A small self-supervised image encoder, trained from scratch.
Training: soap at rate 0.0011, 5000 steps, batches of 128.
Rows from block 4, named by matrix and row number. Rows with one number belong to one attention dimension. Each number is 500 + 50 x the weight over its row's rms, rounded and kept within 0 to 999. All counts start at 0. Numbers have three digits each. After the name is the row's rms in percent of the matrix's.
# q: attention query (model.blocks.4.attn.q.weight, 384x384), inputs 308-383
# k: attention key (model.blocks.4.attn.k.weight, 384x384), inputs 308-383
q.19 100:445417479444559522472494484538467426484438473498605410543474545474518477505558492454575409410447505493458513524488412577505496452487484505453361471571430451483475607523463456490522512473511484469512526505441504526399486533570439
k.19 099:456467505509489598493430549499451519473510500501476475557473411486473578428510424544499470528576454487535492469535557481441425531453543506510390539538497422493485462456495457519472553499508537491508530601464486439518507563616470
q.20 102:501545447484473510508512533448470424553554433484491474559478513488477450526537499483471509497408521582547503463545489529483419472498531548527539527490563452520520422585427498475512451522419508470434509570534510499520456502431504
k.20 099:445519447420462550526529568474450542530512489488435443533570534477479536523535504594459440473411563443582426513370544498489470514447504536491469489469511465497466543475492523535501564475624557409522606543457427489556547502535531
q.21 106:453414537593454485525555585513548445481439502567490512451460461512506428525614453564381504569474536422531499427496532558515496541443416454494450502457450525589371481548498465537448529449413433471546450461517451414579487516464518
k.21 097:515502473419500481499489547413525482430461477491458599529461475469568529487479420527488474463397502464516538488442590487497578414454462448441437492518417407516511543452491490501495489492590504500591499579357406426467504533522391
q.22 100:480560466443578511569482446431423507491562522568488536594487538497510602618478405443553509527450462540456498486535494529491525532567447511544442499567571477579441590442507560441513519534498481573492507464512486441524515533595524
k.22 098:595506548512539561558586500454564527589453497537538458442427460575406463542478554536591443453539489467413518446565466544523514531484566470543407517554529488527557482472488452443512457474611479612467501465507551554510531559432484
q.23 101:409598540490443506464473458495566499508605482512528479563550529513548435507495482487528473553541564554497618574431498515510508555503560501417517564569594460484569445546566491540598462483487552470549508512568549475492527492558535
k.23 101:449592495455429533459487532466450505592494620516402503503576547531540558492511586450478482566573461526382535414490548521416489528508501503447433500512425486496526496457472459496635444414525455517487526501510518480534434523438449
q.24 104:502485467456463463478425463467543525445474462488531399458496587591522450482514530452507485509547522559491479561514431491480567486531492572575584535477551516522476503598470430458443448561473545452557513466462440465458530538519452
k.24 108:475511486535511473527511623543552527534454529524520466500520512475423403458503496427461462477498554528468499517488391463457431502565551486482495601505486550555427443445455495530476547475473541513525447418533590645481525510580574
q.25 100:495481505502423506547532549428430473492536380538510528497534551505584545518548483568616432511492419454490577528466489479480503420473545575540515453574520485530558558580496475563480563538498557475484454536438456583519511476425537
k.25 096:576453487464517563440529509473506378522558488483507541469454473496557495561437406609496492547445503503609462464530475497483475466490567500431509500441416585501505461453560482531526467459521494375538516502497487516506526602444543
q.26 099:559561489595504529391417585469427534493449475507470571530443512490452510491473566475444513379434479496490524479420468569470483495453559515561447515506519482513580532578495495509568526520446546449438474553474556442431467534521489
k.26 092:592517486497550513461404550522526396517497474587599488534531534516492511466459461512594405492551487449491492578568519498532464525398486482548390446428588484480496460461477514471487475561431473411529554503468499494518552469502452
q.27 103:492464447464541480497574450499580519578498460573503507463517444405417558537441535511539548593442559478519563452420492490526494492436501523521459485514502524513534394551493517412486481564422469455430608507536451442432525388567416
k.27 099:508403530516421497453568484499470510524471549488458386439500464475471454502532411411482405456458515588529500495478506458446506502524475411530531540509573383506576473483503543413497580553542556496519515519491542533496480543529548
q.28 103:546536594570533500524477477433502536502428501505562518537519454474506495388502517496535438541450491549399428506570459566516522557511463429499561416515480530502457494534565510525433480472433524486473492532480487599380520476426530
k.28 101:442447486542500515507505500540475445411490516485493458590538600563416493495525381488436555469481576514568532633568479464419482442481406561547399508480476498568430458503571572578419495379529485468497485487531485565530576491448513
q.29 100:454510459487537491496485553533411529580438504478500468496507529594535387532496428530503425500425463527465540521570507491492553452563550442517439555509501600366552460499519475486492467435613515478486472560416554513487519509533456
k.29 104:439495553426533491484403480568446526492399555476502478485550500576536533529497437515454505434589492505437485472563477488423488492470586485483496562566520478479419416554388473393588484503482561612460480426516518483548490507531510
q.30 108:450489466526435635492503542513432522413510515525473512491629507451498456497581451542489434536520550498498592443484521495594591489546456467582589481457530544559563567466465540540448514493468509461512571491528530500546480565507529
k.30 103:444520548640563464556557557448429551566486435421541541570443596433513503644511503487487431557547504491454512542519539519517537532480455498496531558437449487559578494445553519459495523543519608545488528539466556451493569570528475
q.31 094:517480551415443628446505514468495513443489495501508539518568576469400553448564462554520456488402535461513515562520436463483480465547484506482451498391596477473531400656460566542486528527503508474529468485509457499484542368583435
k.31 096:569465612552548597556486521443524562421390533507463451418480480511564390475526575491499435422455529525494501555474526519518580554471483471510487402486482424558491606512473465540529586566538410458468463454511498500441550450387563
q.32 102:472545519514493594509490497502386519611453487469560494552483553443450463468486398502599417476493492427490428551558353509535493519409521516564497479485542437543418402410576516466498482446466491572556496466590631482574448470484528
k.32 097:537611469495512453531479558474456494421522502514469472589497514478528459502509494548418479423556453552490527697573548593542521548506476484507454482485620461575516459453534501450562589460469480491490523490485498640507528429544477
q.33 103:505563469580489405517496430372512479429482520542490458463462485503542533599478468471455505429582443469372587513590567433458537546552523477451497537484491542504446516571495486661488492537391513558590485603526505519514563481496475
k.33 100:433514546483595463492584549416567561512590480516447499499405517539486546502430476526488487510514447459574473456473545554479462456435465604604507487504561511464451489502531454462498434442506512550459608487509523526518569537420573
q.34 102:518549543484515500501512470481525475517502438423585563492533408492482501513561492422434468459495495426530419457493578529468499594468575458490509580512516495542507443433490541428539511523453492486398550449500540477471558549535576
k.34 104:509554584559426491486580493458486545497589422439460479560379508458362468527508521518527420461568510426467579411442480590505452565456530439380511465447486563550596426529521444488560433460571519639493692507551428537502453558499464
q.35 099:545572594510471506506515477491535532561516430536501496524482493469547521457530472541497429543429492535545406423497466499482371492457476408544529478512507540518563494525457480494400568524545481685386453488497398509584586485505497
k.35 095:524560518536429493478481423577462457532553557449506540463520523510513445520457487561447504513543516461479498479505555702481484523484444488496462417507425542548409432515518520533524499488506486447528520540578526486474433487433519
q.36 101:463503616473479615464518468514449443408545391506534511455505501502498429572526552498554526492549439498499661543493382516461591451558520541636434466491476481597512449532491441482548532527613516462502416530523451479533476500486418
k.36 098:588481538478506507555390461561437495494522465482429446553511548474420505515511483512551439527456439438509482507484524486558542465516509406484639506413540518494516522501454436508532502474437514516465433578504490512508453614535438
q.37 108:529481435509513465500508439567489477478512543635488584471543507456437378482547551485493505542481442498487441536546453495422469616456483483480468524433435549485493502497478458439463506524464468502529568534491527443450487570443468
k.37 099:544605493511485515543520581444549497461445443514517530519512457503463488542470506444468580490433566352510518534534469472525387584550510345488575484521419522492474560548461488517430486460526418507443509549489423522484446445509507
q.38 101:475560422536453499502493511495458546464500510510391384561502566514572403473513505590475502460550534450512511440525477483433469440516463430491573559482517472522466425471465571476427544556520625504552488496497422535489514502506499
k.38 105:569458394453645454546461503520458628479465553395510507530504466499597555577530516518540462509459539447493552514501484425535470498472502518593510484535406507582572627526451543445458531484498548458418464516459536564518572429528581
q.39 096:436456562589431560496563572418566557508536486475574553483516407519505574486549432483534513508487506459494507489496479521549514508548483559490514491518561451465470490593541486528354525583543504466415512410496456614510466528497598
k.39 095:534571551501578540515579555544433499562523566495509490535525405430551490545367600516451411503493532464409540482474488526498566460482535357551500531518566499418490511478470504498374448514547482475454478610539390495466632522460501
q.40 096:527590501502653516465537461507528492474505533515550475559520493585459493520556487457439475668542481496457569471554485413500462554482559522502541548500566489475472463458477537352497505484504468478551500493539455504527449508584570
k.40 092:480498498429495531464484591530621437489418459429444438498503431501535428581465505516463532499566593527494532489498505549494552535515427511484419583528460491445490529541513550473547440440512474512441467489450556530481502467533460
q.41 096:520381481414476461569460495565458493444581479408473622519466556508500561495583512504526502471574540521446480505460472479523497472482460481491480463413450421469455434456489465489530480553529513592450522507517522463456573530454467
k.41 097:526505445570558444526545481416489475423527542587451527565448540489448468470487557408479491494494425523529473544572525514493532569491473438529546535442522475472568431449468456436536519511531525462467428417476565433466506510579505
q.42 102:451503522467593577432511532520507507503539429537458413478456541452528532568548533516486425467499522417491552513439448505480490493487486603485444491536495557557534464528546511519530473501529529378467468464504475465474580462480454
k.42 101:536552594551629569496387484478545495548580407485440459461480493526534489492482593484469457474475561452534530581524492545470506564468460463525489541482463490421451473517557532514553510518450500565520436435539476562538548496521481
q.43 099:437520502440424461421522531573476521508499514396493536465422522509481460537507527457501507599472599555472588551455583448569469481487572512430497461464497550482481494469549525435563568472532529514456514529506489470500560453471513
k.43 094:464424526534528520557461470556473536452546491469535455538470452538428519586494526466449582558507538471501469523576455531471428510530524428410502555520397436506475484417405510602501482513487453474549579436505591437435500533443494
q.44 105:550493516551567540469465492475575482581571577493543619442472427502476511429499517553489431521531431545484523544453618538548508580557504580487437585563502518472487485446480547495502503524465476355523535440532466456522554508525536
k.44 100:426522522453454520535543528562477500483541499519502520510520582484428496520556501431463438517571498503392587488525615509506448530488474534478411529478502552470493419500440600476482508488552492441508527455476476450539578539560506
q.45 098:492557421492437524537456473489610587428573454507570584503471470470509491522506505534484516425504475553492425515551564432493516459419419543541425511470524460496483455500584470406601457465450580508496540442417535449487557540498471
k.45 102:499505439562507356446566456426553525392446507586478574532464374570461500521534398412533555539472580450496459388541515489512490445568464529534501482445529466551410518478533504595474559456529476478472506471553522374464529455531469
q.46 107:497425506527559467524434512444544560474488498528454528521482499395489437518575436481465567520501481499521472449512426449591591500498461463465429526500550464482422457496489466504495496469510439474519566503496548468481472429550492
k.46 101:365526523490590439536382527477539476534490482535496479525515561440589510483573475595409522543511563527528444534593438427437609529608510504466467549437542450489475592607492491526526457536535470538424555490475505609415533465463426
q.47 094:568502507528466476569499503466551466551579545435550549443548416394520570621558479467554463484516474425475481541564508469501427475522408447505454601505551462546541457417525477477474563433564484507540536436417544437439491500467464
k.47 099:551459540523486500560540577445608475533550467557496447551447414479476452525496468448492478540400537478482456439477579467444431487550502453438493488554461487492548476523477476503537451538487535559529495521448581484558475517492582
q.48 100:559398474442452464468550452484483550491486606528555387414505531525572448466513519471533487438489538497558515477399510546477447545454541506525476455531435511476643472483393481515490486498470416473444412589436489500524531419427527
k.48 096:510438604557515485522486454518474489537485521466559463531512568423586470494524473462586472556543446634460496524496508467576495534506574482471508559428506385518452463484517503471593485554589547512497427427480466461545480590514491
q.49 104:539503601532516530548540575428542459562487426502524462474511470458507605476479498532445464461568482611450466567503434516521462591399530491500421513442467601482515493488546499390503546529422517464499440431452496446536557592499410
k.49 098:519494484563521360434478491566373485489573563477550539526448411414515474444501421527491473506524532521486552541521569552534519503549520531522529453472530538569460520514475544520477572444504550439556523448441553585484482533567546
q.50 102:500453420544538523443500509581497511505551466432504440482529456523481489497413491531398495435555491505504515517462545502450419496538419438515455426557567534486537508455455514434552504513548577505513546404503433481529450466512502
k.50 096:461550526459433578501480491584430541447507502553502481509500505610623436363570610480516580504489578482500503535477443508539480497485480508503471483577507402485561495529533519456464566472487464563406488397439511623478587531554410
q.51 101:559578493442401431599438507496479476564506475539471611394578592496547457555548499428541408470472411433468535619515559463547462503624554475528478441477520533463435491600436508592518597474436488500440484356394611474555553519507407
k.51 100:452423529449490434539525491476554513511555512607470553544501552488530530493505564535508489523493575534490567520496523501473532517494519559514557459575557469470493562531470388564482478527523398513434482489455571501442425480483592
q.52 108:497560481534562470538492432528446465432553484512441579569490433463557462497442493558529521521552496560545568487415548482439471455481573539477550505451529443528559577445532556366554457418392476461488468557533566526489465509588518
k.52 100:531496493572505547568510477495462470537552520514515514370533473470491471483476515486449446580494502611570455487480499555543594493534487541558545462489519491497411600564409483490495540531462570482457562519463509493511566514548504
q.53 101:473451545404581557506444460457499575480595598522553449502405591522422593388551503648584506515540505541517498457552480484557465523369498483502488591455496550457540532523525465463518512457561507484505444512592495485466409476508447
k.53 102:450516474553472517435503486461386601497407537493472490515503573566526520483494446464453549570493607480612522512503475482467436456515462457493484488439533494478527561461501602528551513509500459389420542534473489510473537442468516
q.54 100:481510519406495476512503557520561439416518554563582449510503580523447429432552567490421555457503553383539481502553568435561505475528519402465480468471527448541555529498564493530465462568461478486474448412577570482554499501589489
k.54 101:480438599542447453495411554443465486512452393440517443525570496497550545517536494454501522482459559489557441412519541516556501486447536389572469483509545541520561511459502496561517526474480496556430570444553558452578480469521517
q.55 097:465487433480476412524389527483502472501584593461428441505505523477461541445548552539460432529452483448475534407595497452383440586471419512542459486483472511496506452572447483489496476586541517578567491569564441598545466536510460
k.55 101:537515470477558501465474612413473453494534477476454409508578501399467457553453440467552465521476434504581502491381440573452485489508506514492524408453484570401505467398524496441557454443480456507536459488461583536589508578497523
q.56 104:366499491564479567443417518441541500469510500502512481466500518387448488554475635465501586565346524400472498455510567487508468354476537455513449485596494516499489567567494558425484455500527459442506469493444508511473498489492411
k.56 100:503497445520536488499584463488552406494540426487555413552589462442470537479531498502443528524424539400541514518465562506461474519611478489563549582510442523397437446474518415500480485482543534435571513561552480486465491439531522
q.57 102:466514556604517572411441472513536436510620540476511575539558543467493495489455449443407632537566525553525512547589423433457547420471503429443500520485523429472422573494500526443466500477540526460534464587480576425483578498570521
k.57 102:457449461494518515520485510434443504483413500471516489472429531541541458429540503525456546463482520446520497450580533497498468544530621467518486543497498440439484565538522510575539556493462519547537423529464494462505577493445548
q.58 097:512462552530544453397608498516483493553399516524474520400540561527458516438414484527504520546482547507497375557553419463550451467497553573475516497550490451591555497434472439523572506562489498509410632461543472454405496500604461
k.58 098:553494551419473445517474514525514461528574569487498537483469520526561505466558537400514543515503482593473501594458545455475613546530512555514589516441580489427610434582521552427482471533461550536488551590469501482460477489515486
q.59 103:527532513420553524560458478422436462451477520540560475587586516398408484547423539457462488506589442566568529498554497479419483545579587490524558417600550444451490508571468542549462471491535487467495399574488530535538487476505442
k.59 102:557552494496511458447395542395543576565455483531615446545551571447449523515486468613524572453516543535511549466437522501544464485448444431535569409577604535562520460454548472525424530536564449528507450437455326494457501543483504
q.60 106:557451493494467482424516540539541510553506498515598579498476482570470453495520548522468543479556474497548501470426366475438478497503482399433460488581424515526494529393432431491526468527462542439527496454532519615483471497545491
k.60 101:467411474490441504494528504470560517534471541505452396600571426431505508488527421518530512564493522512440485454522570421519546482481492540502491506485456476492537417425504474553421444489460463436515459451540508523524487520513564
q.61 101:551537403422473504447476506444663460512496557452532540518468553537432471545462399473504525609449493506533498528510488432507560456523517489492523347422435518540546515500417543417551504485441507566534475628465468540436528572507563
k.61 097:464408458534554435531481488453462412549464593475521531431484536501414403464539411520528489461424558482445507494510500528465502458450549537472494602509516481510464442451505497474482474504432413437448522543514511414485532512524449
q.62 098:533528534492462532535563498531462497513551376542507531558630532543506576461552468570498477564466569459519532622420546553531432470544467515430477463400455514510514420572454482464497424576454525533447466523498474523502494505494579
k.62 097:586482351473540410548528606545482518529457509538400538476439590416596591473433538504497449477426448511490555513563571522536469540491569508446567559476464454472467547609525534442482466477575431382444440496528509460463443491448418
q.63 101:427582485494519566532425499538640433477543444536505519370484411470428469523437586552499544560498559480569521452526508488508494570499535529503435556543471586476462424471524569457454546468622455421544570521578506537427490505480468
k.63 101:514505431501482573485512574493431473520461467511460389542408470544435477534527473525447476501400458480542558542489439502398550400508453434457499587492551477488624497542559547510458484556556440466537412480593527499494471543469584
q.64 110:460497457444462486525433541452396536444574510533559525491457469460507499503503374410514505534514535504523547499473509504483524543550539482526599492517489514588410454487463429546415534552485516436523495469501476504461535440577520
k.64 097:435469491518471477593440468517531366489559528537546562590520552485543531483399449518467467575486491594534463552476520505521522510541474445508481561462547418483559507513567487528460448502528536508458578438505459467439422403452579
q.65 098:483548483448563653498515368510532422491493563534481445529547513508514507496420525608554542484536478455530525527519492497580470474447432420506607504459479543503448413518464497449579432474460522426513484511511416451530417532531556
k.65 105:476429473477438528518574493564525487488534490468489445622528523521617539478549570466575507485491524504639491454427494530474463523530542577522496488544524500453541417576505488457515552462515533454547544488481536462559558471481528
q.66 101:571588479507510481479458486532483566542576556453487441455490537580431466503502551474496541524463485592624551577394587469462511390522427542507590585507532426466528558474499571581481452449450462524551545594428489481494533568519484
k.66 099:495434531522454526480473634412445558478500444463548550543395468532472552466572523529621524448517533571570561487399546607492464536513461474529521540507526500480553492436443530463528480438544426471437533580483441444572588490564334
q.67 103:444564520456512457441512515416585500381530520495393422475522529459497557520458499601580470473449499500543489479400551442460498459498491553438526490602570559649564412558412503537567510588476504502566440556431559442526459517518525
k.67 097:490478520439507586557449572441472514519575495493551611471468446419393480528620561570549391502526416525441579569452430477510454457478429480475469499524411523477478446502474521414447521610486496559522400485427530427555533518473464
q.68 100:517445481515496568545491536465530507621518626477507456522517485491453582426573478555485491488480476425503494584477500521467491534397550509506517468464491573443425557480466433525460552527629429556439536449466506437545523576448602
k.68 095:539519495597478510534554494486460474373518545502574384530481519526488503554543490448524479537549533520524536450497524509491418537524465445376538486508581518494495528367450503537539547514536471408498515515519451461497463535485474
q.69 106:514508485523443487604511484562525568497491503534444403572494470471518539563436536557443489496525502505611488560456427417491472542489492545517476548547475575362428540537498594523519497437412526510527475545536469567517609469597411
k.69 104:487502487543510519544616425505485545510504469616447428421534450504546546536513561544508525436609571537457459507486441557451622545496643452505512448562542425491515525542472563415503442497426518488518444520538404557531561510515379
q.70 100:430454458529535483536509574439375466548515501449476520474421534543516433488582520481482554492463542386563567483465520545537529513544440481497409481507495461548520620502446578490461527514376509444451547413475521512546550562437487
k.70 099:411504377553503489554581469559484468573462488485508457491453419491461528514459508426555498596445529480445534573541491612514474478554453517479502421510544514481506590494509548599507493483462444467467422461510454513465471526525530
q.71 097:504572518562554487540397455459578493458478520573455533434529461500519535595507398552481568450438532556385479453522443523506578537554492599522456405441527491541536472473501542410589507532423543483521493440527524427483483472563421
k.71 096:526479564584599478532511480537473510558392499572464443423467577440506363494493482500547508454538558468490456508445472452570573546532528438527547524418413551426554461479518548425534493537518466537555574498455414429540551519501514
q.72 098:462549584473548500563481528494457398457516551549462521381490468521520613509438453537575706427554595418513536451421495461438536445506574491429491405498461486396469528441513572513453481373532416545540558542473494517452475550542526
k.72 101:502521520562457578400517446571584393538430523475544487488521444476438557623491556446514505483509527569496507449543447464529491459481460573473460413582564412488528567432526516441599540431409407555607523469349496476443503566540539
q.73 099:497464467560533581565424541562555530509516392522463438632549603476482433462486555470490487497609477491487604549536543475580479545478535552519551571434563514528542539464450508510462535459553603475440459485536544487547493456536557
k.73 098:455485509540488505423559492512518483483500614495409573547441534449409472483544424563422461452480540452504545355480452503438487453468505450488639487482536550537527480628499483534484559521562512441452512448591521460544488458478585
q.74 104:547574456570506526490529552486580540394528497581584419470569499519401509483502467438549474614427498501530501492399507514445531474534448461524560603515546563472633487467387512449562425462482428495546423485429571511555450421572450
k.74 104:397532502489524491524474516499490550522444504579393542532510404530476541447478530536484612392567488483505491458429571457508509562550385585467469472499483558561570539467447425420469468566511514438445595499486431553499474586486427
q.75 098:510492476487435563522515519417597509512463601405432500495522491480486537535478538558492482555461501496573644550475537517556515613535396464507455469510490466496529524421500472575500559501522566505480544523486399562500473565540461
k.75 102:545436420440401480339553623386473489460506536520382516529491510558434479526520469478522482526457470469555473530599571513444481510507441538543464419438537539471336555551502447446564463634490486465503479574519509552515462533468441
q.76 104:524450496525462510461470517463539469487469566575558510580375506561503479534404577551400520511482461441508503541410430529406469485530509418479474477558439523529508433590493459551467492432559402608454431550528451542520434478498487
k.76 102:484564489431416484506532517543511408513559452478455569467528528502547519510527519556485495481521505455406502467516401453451435489566562554457503479532552536537519496473545502505497388544516459465516606505546545531498379535419451
q.77 100:436476465445449473538497497491509515387507366536512588587505457493560413519474584472477391615514440445598515458499544340538503470494468430520520489543495590419449489558536449429512403436547477600405495504441482431481412578502433
k.77 098:581562496468414442448517497543450539404514448575464517456514471589612575582607446564536401526371389574576503526494459448457551546563566507452445436581451515523377525466486449530461443446462523551531549529495558470535466494460535
q.78 105:594589580515520573472553586570508514492463640547498543454508467523467434482476522533479451501500518478495507517476547485499499498482494478516566509585577521537540534379518561540449454539467473538455439556389452568455561586535562
k.78 100:435478465555525473467535547557538523501426471546529511553507573473547525516494493481534618607373565426578489449510430483549554598464510510377487539483450576471593495417497479432464492514429416488541396488562512529395554573466523
q.79 106:405521420525440563532399458473539479561480553512544574541578440553412601441479490487506537533550555522522481518449475527496492473436477462611504525398457545499506514466548545546541470528591439423506516465504503501454504482426461
k.79 103:499500450526588510442421539381487485435597468578534499532498476522475621467541499491473500557424479503451498633508450527513430484511500462458479479562515501456440463462574450437415544441458536559525481562449517503571408497461477
q.80 097:475498491528455501487448452385550466451428410456560440426509486543436395527548468571543481468508514431497419487521519446486440459484498456490531522570539475462544464534391486496538484530587526522500473470441538438505425430462570
k.80 102:497507519481449520487434523514532432497420500490483413539531533471530473489518561547461533461520512537595534522636515421499478438458532501500485542549534554529506504459496568579594467409576422464541496553520570432553450401481479
q.81 098:520444545515495536497456543508457526495593493547543559546542456450480464455557504609572543466400515512522559516564506544513505451456531554410502569544416480485504496545606554551461485586478400445496416451521551458514530386517531
k.81 101:476520445521530535463543413465481431531424508499601549495457481471546466552565546501513407490526477587458544501470521480423474508414447463495563547489441563545532503549525430527430475543506539474499600485496534443488402491500563
q.82 097:428489508532449507468540383534468525512460461616513461472566454567500454492480556566491456560498494483398544521507536530504458514514551462432494498547573488492526523528534386518554665538547517392560411479496551465482465500485459
k.82 096:400510418591560495511450488560446499496543509532479486534535588480538431464478456424544489574543535524486491542434570472536482503567475508532489564489499435524542531533545436508483498485472547490592503612603475518537517453505501
q.83 098:451529508476498548446502528411563438429468543549458529423572465559485504498466589530532513438455566532483493524484414485550476574484480539587443508522508529599468586522452488549546511470485511579497461467515395484420520540534577
k.83 098:554495437329474563398416571467402499551490474633434557492526578501453519485505577564472537548473486521495503448467472600494490585502481578481513491397570572481553478445466487512575470541485460473431470545444428562511447536460435
q.84 095:496480512535506553401573581571499472473505446442569474467578424543420524526493531517465423467568490495556489499423432555521516445439389543571522448477538530539430429551537499535510496542584570409580429346505470558537498488524470
k.84 092:542561475493525560509514574411563428453473473500496421551464520525503554533584437493502448462504576550453476541485646571540523507650548570468458506536498370588587522546514502564517442425517481489516455478456423581408580460554483
q.85 099:541491468460441444540539568422594481459418468502427518482613473476476525458548549463408455445567399448442487488612486479503475591538526519518515521494506590546447501512556608520448480467580501559534407356405535566520606490470449
k.85 098:503499450476481454491449461399432533539516548511474503482499489359521541434455483507514411501466465460548593482536490394468586492515541545545593454487516476496498672511510410516446577526481541472597480436436547533452436443438474
q.86 098:525454484404487446423512433436462549607508413509502569341511485517464505513508516530437532563498520519491466514488435488511566563504539461518635458500594465440490530518472469531474532461480514550527492536429552472517545531579562
k.86 102:494565498452477487472439411470509586514457468480462429461529411547446495551483586427495585536535447482449453469443514523436424466536436472479492580478566616551538458585446529430406564590528517523540640466541453561491518624500572
q.87 100:542470547557470470503483490529486449542492438569569515547587436479540543496490459442523526491517493498477570530473577463421518577539544389546459387404581512538490429463504495572432420567480465480534462484482468516550570520480492
k.87 102:502527528489488434619470584461506451543453535537481472505489537552566485467446381507556453484583564540532524553558643493500512560500392475399502455460485472524503490493540554539488544528563363438491467526417509477531566481436420
q.88 093:509602519561501546454592479507539582551535498500475446608445552446581500480502431469482524512493530579560466570512440560534436428584480472546507465556434478519468491486543445493433460512402533508525447534516513544498514485520545
k.88 096:512543560462433479569510461579561505475547502462577498492455495481615459509528488422491577506523538416570452465462354495553535447504503503512443484436474475515544531444480554539506522557574542445391527370533485525387497506493448
q.89 101:478499552500459550447591472658459491428431520461521483547465568445441502533531508507457530469449565567508429511491480424563561489579514516559448529528418474503538474535439483447500392532472436490468460481442560544461559420502559
k.89 097:495603476445505555516548537475383493499526521462557528461546457465519512537454547498567522487531424485416530463479462501608539410551551573498478537580430439549438433548545492454543524558388482434528430488578546432478546467465525
q.90 098:493445479520531561569497408517493519406489411512475465517507581514477472505497443379585531523540547543449392487488529421466590567532564522531435537502515580490508560451505568468563636511470491572499499497552431585508573415546425
k.90 096:543598434477549492476497441535487380461406409574428484517471515551484543403541472574529598517502467476548546498381454455540472552401430494530544473480463438448525457549509523461443475553533469482534486493508465495513549448560397
q.91 098:526456579508468418548543414474526544411546480439501531580559563556533520510431537508520487504542468503443493517519484443552595586456567529550512378571474544454547551529504551457450514484476522528430407484459549560477537493527445
k.91 099:479557528510550440518554523497444427477497513534416444489473572596466499508487409506516545468454534548511558524541484532619493525551513477486500504536443480516518474642489456432502505555498605589527368468474509442425522525426575
q.92 091:520539629443539494499495600513412504452548516426463495552446552539532573457487568395566479446470503492489565542555555464541427536565628477523513582538418424428500495439525532473461655567548515505541450549494440505493477468472399
k.92 100:414404448563578548518483486542413479543517572485543473376520423454488485471531539548431537467469466424414545590530453592512570491503519545478522602611565487576494481482498528460515438481506514493512434505492499504362515614549390
q.93 104:544517472475516553589558428433486415438466398537491551528488553578466540481511484420546422462555508499515541490495456473505598497522548631498585546562532505510531525639422513543420504519543540363526501505473416487494482492431422
k.93 104:467549543508486532536488437472498455570540525481460544443496454540512414530550442467432508409431486512412472498481489559586496552421453520487453546487578501526460529534514454510478411494574505503562582592484502596441497480508566
q.94 102:534533495568531535490513570486352534547395463483513465422474533500444491530488423518464535527524476482526570513537513537538445508522549569430551456528507524559549451485568504428474511519577512479483461432435550469446535430433506
k.94 104:507523488468539454461527526567512482593540522550529524460520535530501442492511539462483598557488540533444573525535475513447513535456541512546507454559504560493513478546464545533521443330503515464550379488508534579523537532497583
q.95 095:543486583565512485437507475531487546402475518550567416428542467484500495542497578549480528515429503570460632540535416464550438567490463515515538517546526407460442519449561501591548495509550506504536550504508471434434421489400530
k.95 092:504390491463505526487568477487555517453467448478549530501485514401394561478476620421514537473432477490450483553458545551426567499486488513571603455459463518468515393515563519541358559549546363498485602500486436498456507547494480
q.96 094:525467509630526469562443479424495498483626514523496449570559448482544452570513491502531451494474544388434490478414561508551465519535418655525506469576440525438510511528508574518461573482491471448504507593521480499523450486447487
k.96 084:492457509546403469560532472509565534521474482538517425416481457371550439556527435473518447489560418529475476593436551465466508560525575546440530481545463478453623536518459536493505480525464455514595428490472421541561554528490510
q.97 097:430478441469531556482532388499465530466481475564569611521566444484488586451507473482468490495397538516515601477467491537543515455497585613527588549433606519506568593503515572496594557432503491503519522523516571513458466582541439
k.97 105:522514454487537465557558469452453501466511546483491557385549548463422568514446524444490546452546479517496333549544520449469490539427593429493442501524602511427512577558567536424561449569423582526516546476469581566463462512579542
q.98 095:515505527343514443504467488489537492581490527446506479501522481519506476538559493539527507402539415461445632568488517485471527495475459501584531535490481454509519449567470629474581439495508528447500496514514434450603458532530540
k.98 097:430486536516458554394510460491588530606538504509498483458463514510536514573475541413615437479461550541520553475549542619468487463556490459514492510445533523481548488430517519626531439495607473518487473520445551525531457423628591
q.99 092:506474496543530463419447452477544406484546536454625557495509496512561610597476519493458516532434481496606555418474465495418561545455520518512483565548473492551564484508590533474504545683396524429607509470545447444521564387512496
k.99 095:416438530481451516462418421513462504546537533463581477511423506595485489471471535535486469497485497523509431509520512542490498506500406449537443526573517538472476520677501529463518462548505470485572532447428527473541542472493429
q.100 096:505449429542589533496438404505527426560465454470462573507587530552513523450513507497563492466434511479529420544487560498474511576527453504586413516487468566478436574559543516576413452476489528489512445496513480560517568499506489
k.100 107:538559492468555454429408541469453465484536466567449454512580441528586509528465495532510511558502561528453378513503510532495535516544436478534528507453557606432466423515607444475421520519499600496502508533609460516388481421534499
q.101 107:477471478454444502517530569477542497567489467551401514507439562474484465592506469464416547513514558393423468502582413457429496456530496478407623468438556581541515452494443501426546493505476528487494467506537553507572443521584462
k.101 097:531548554497443440588502488551557512474560471411500535522436489508434460401511535515508490529497511455501588441482523538436547563556535609511459546411527459490510490444494448574529442453538535504467523417473553491463451406566516
q.102 099:508499503403511546498471494468427495446539469524564609535536510493463565445495494447486390477454393481442533509516529453409485597512562427467472520426419510447524411513563473431509498502527551426491416535513585488512538516564415
k.102 093:515459549472500567481542519521529499471463509478407567324456533555527560460485530485526514579461428411529503543481494415548569439527411445511491489554550527557487539548561486456591513533524529479493520596438399460549464563552489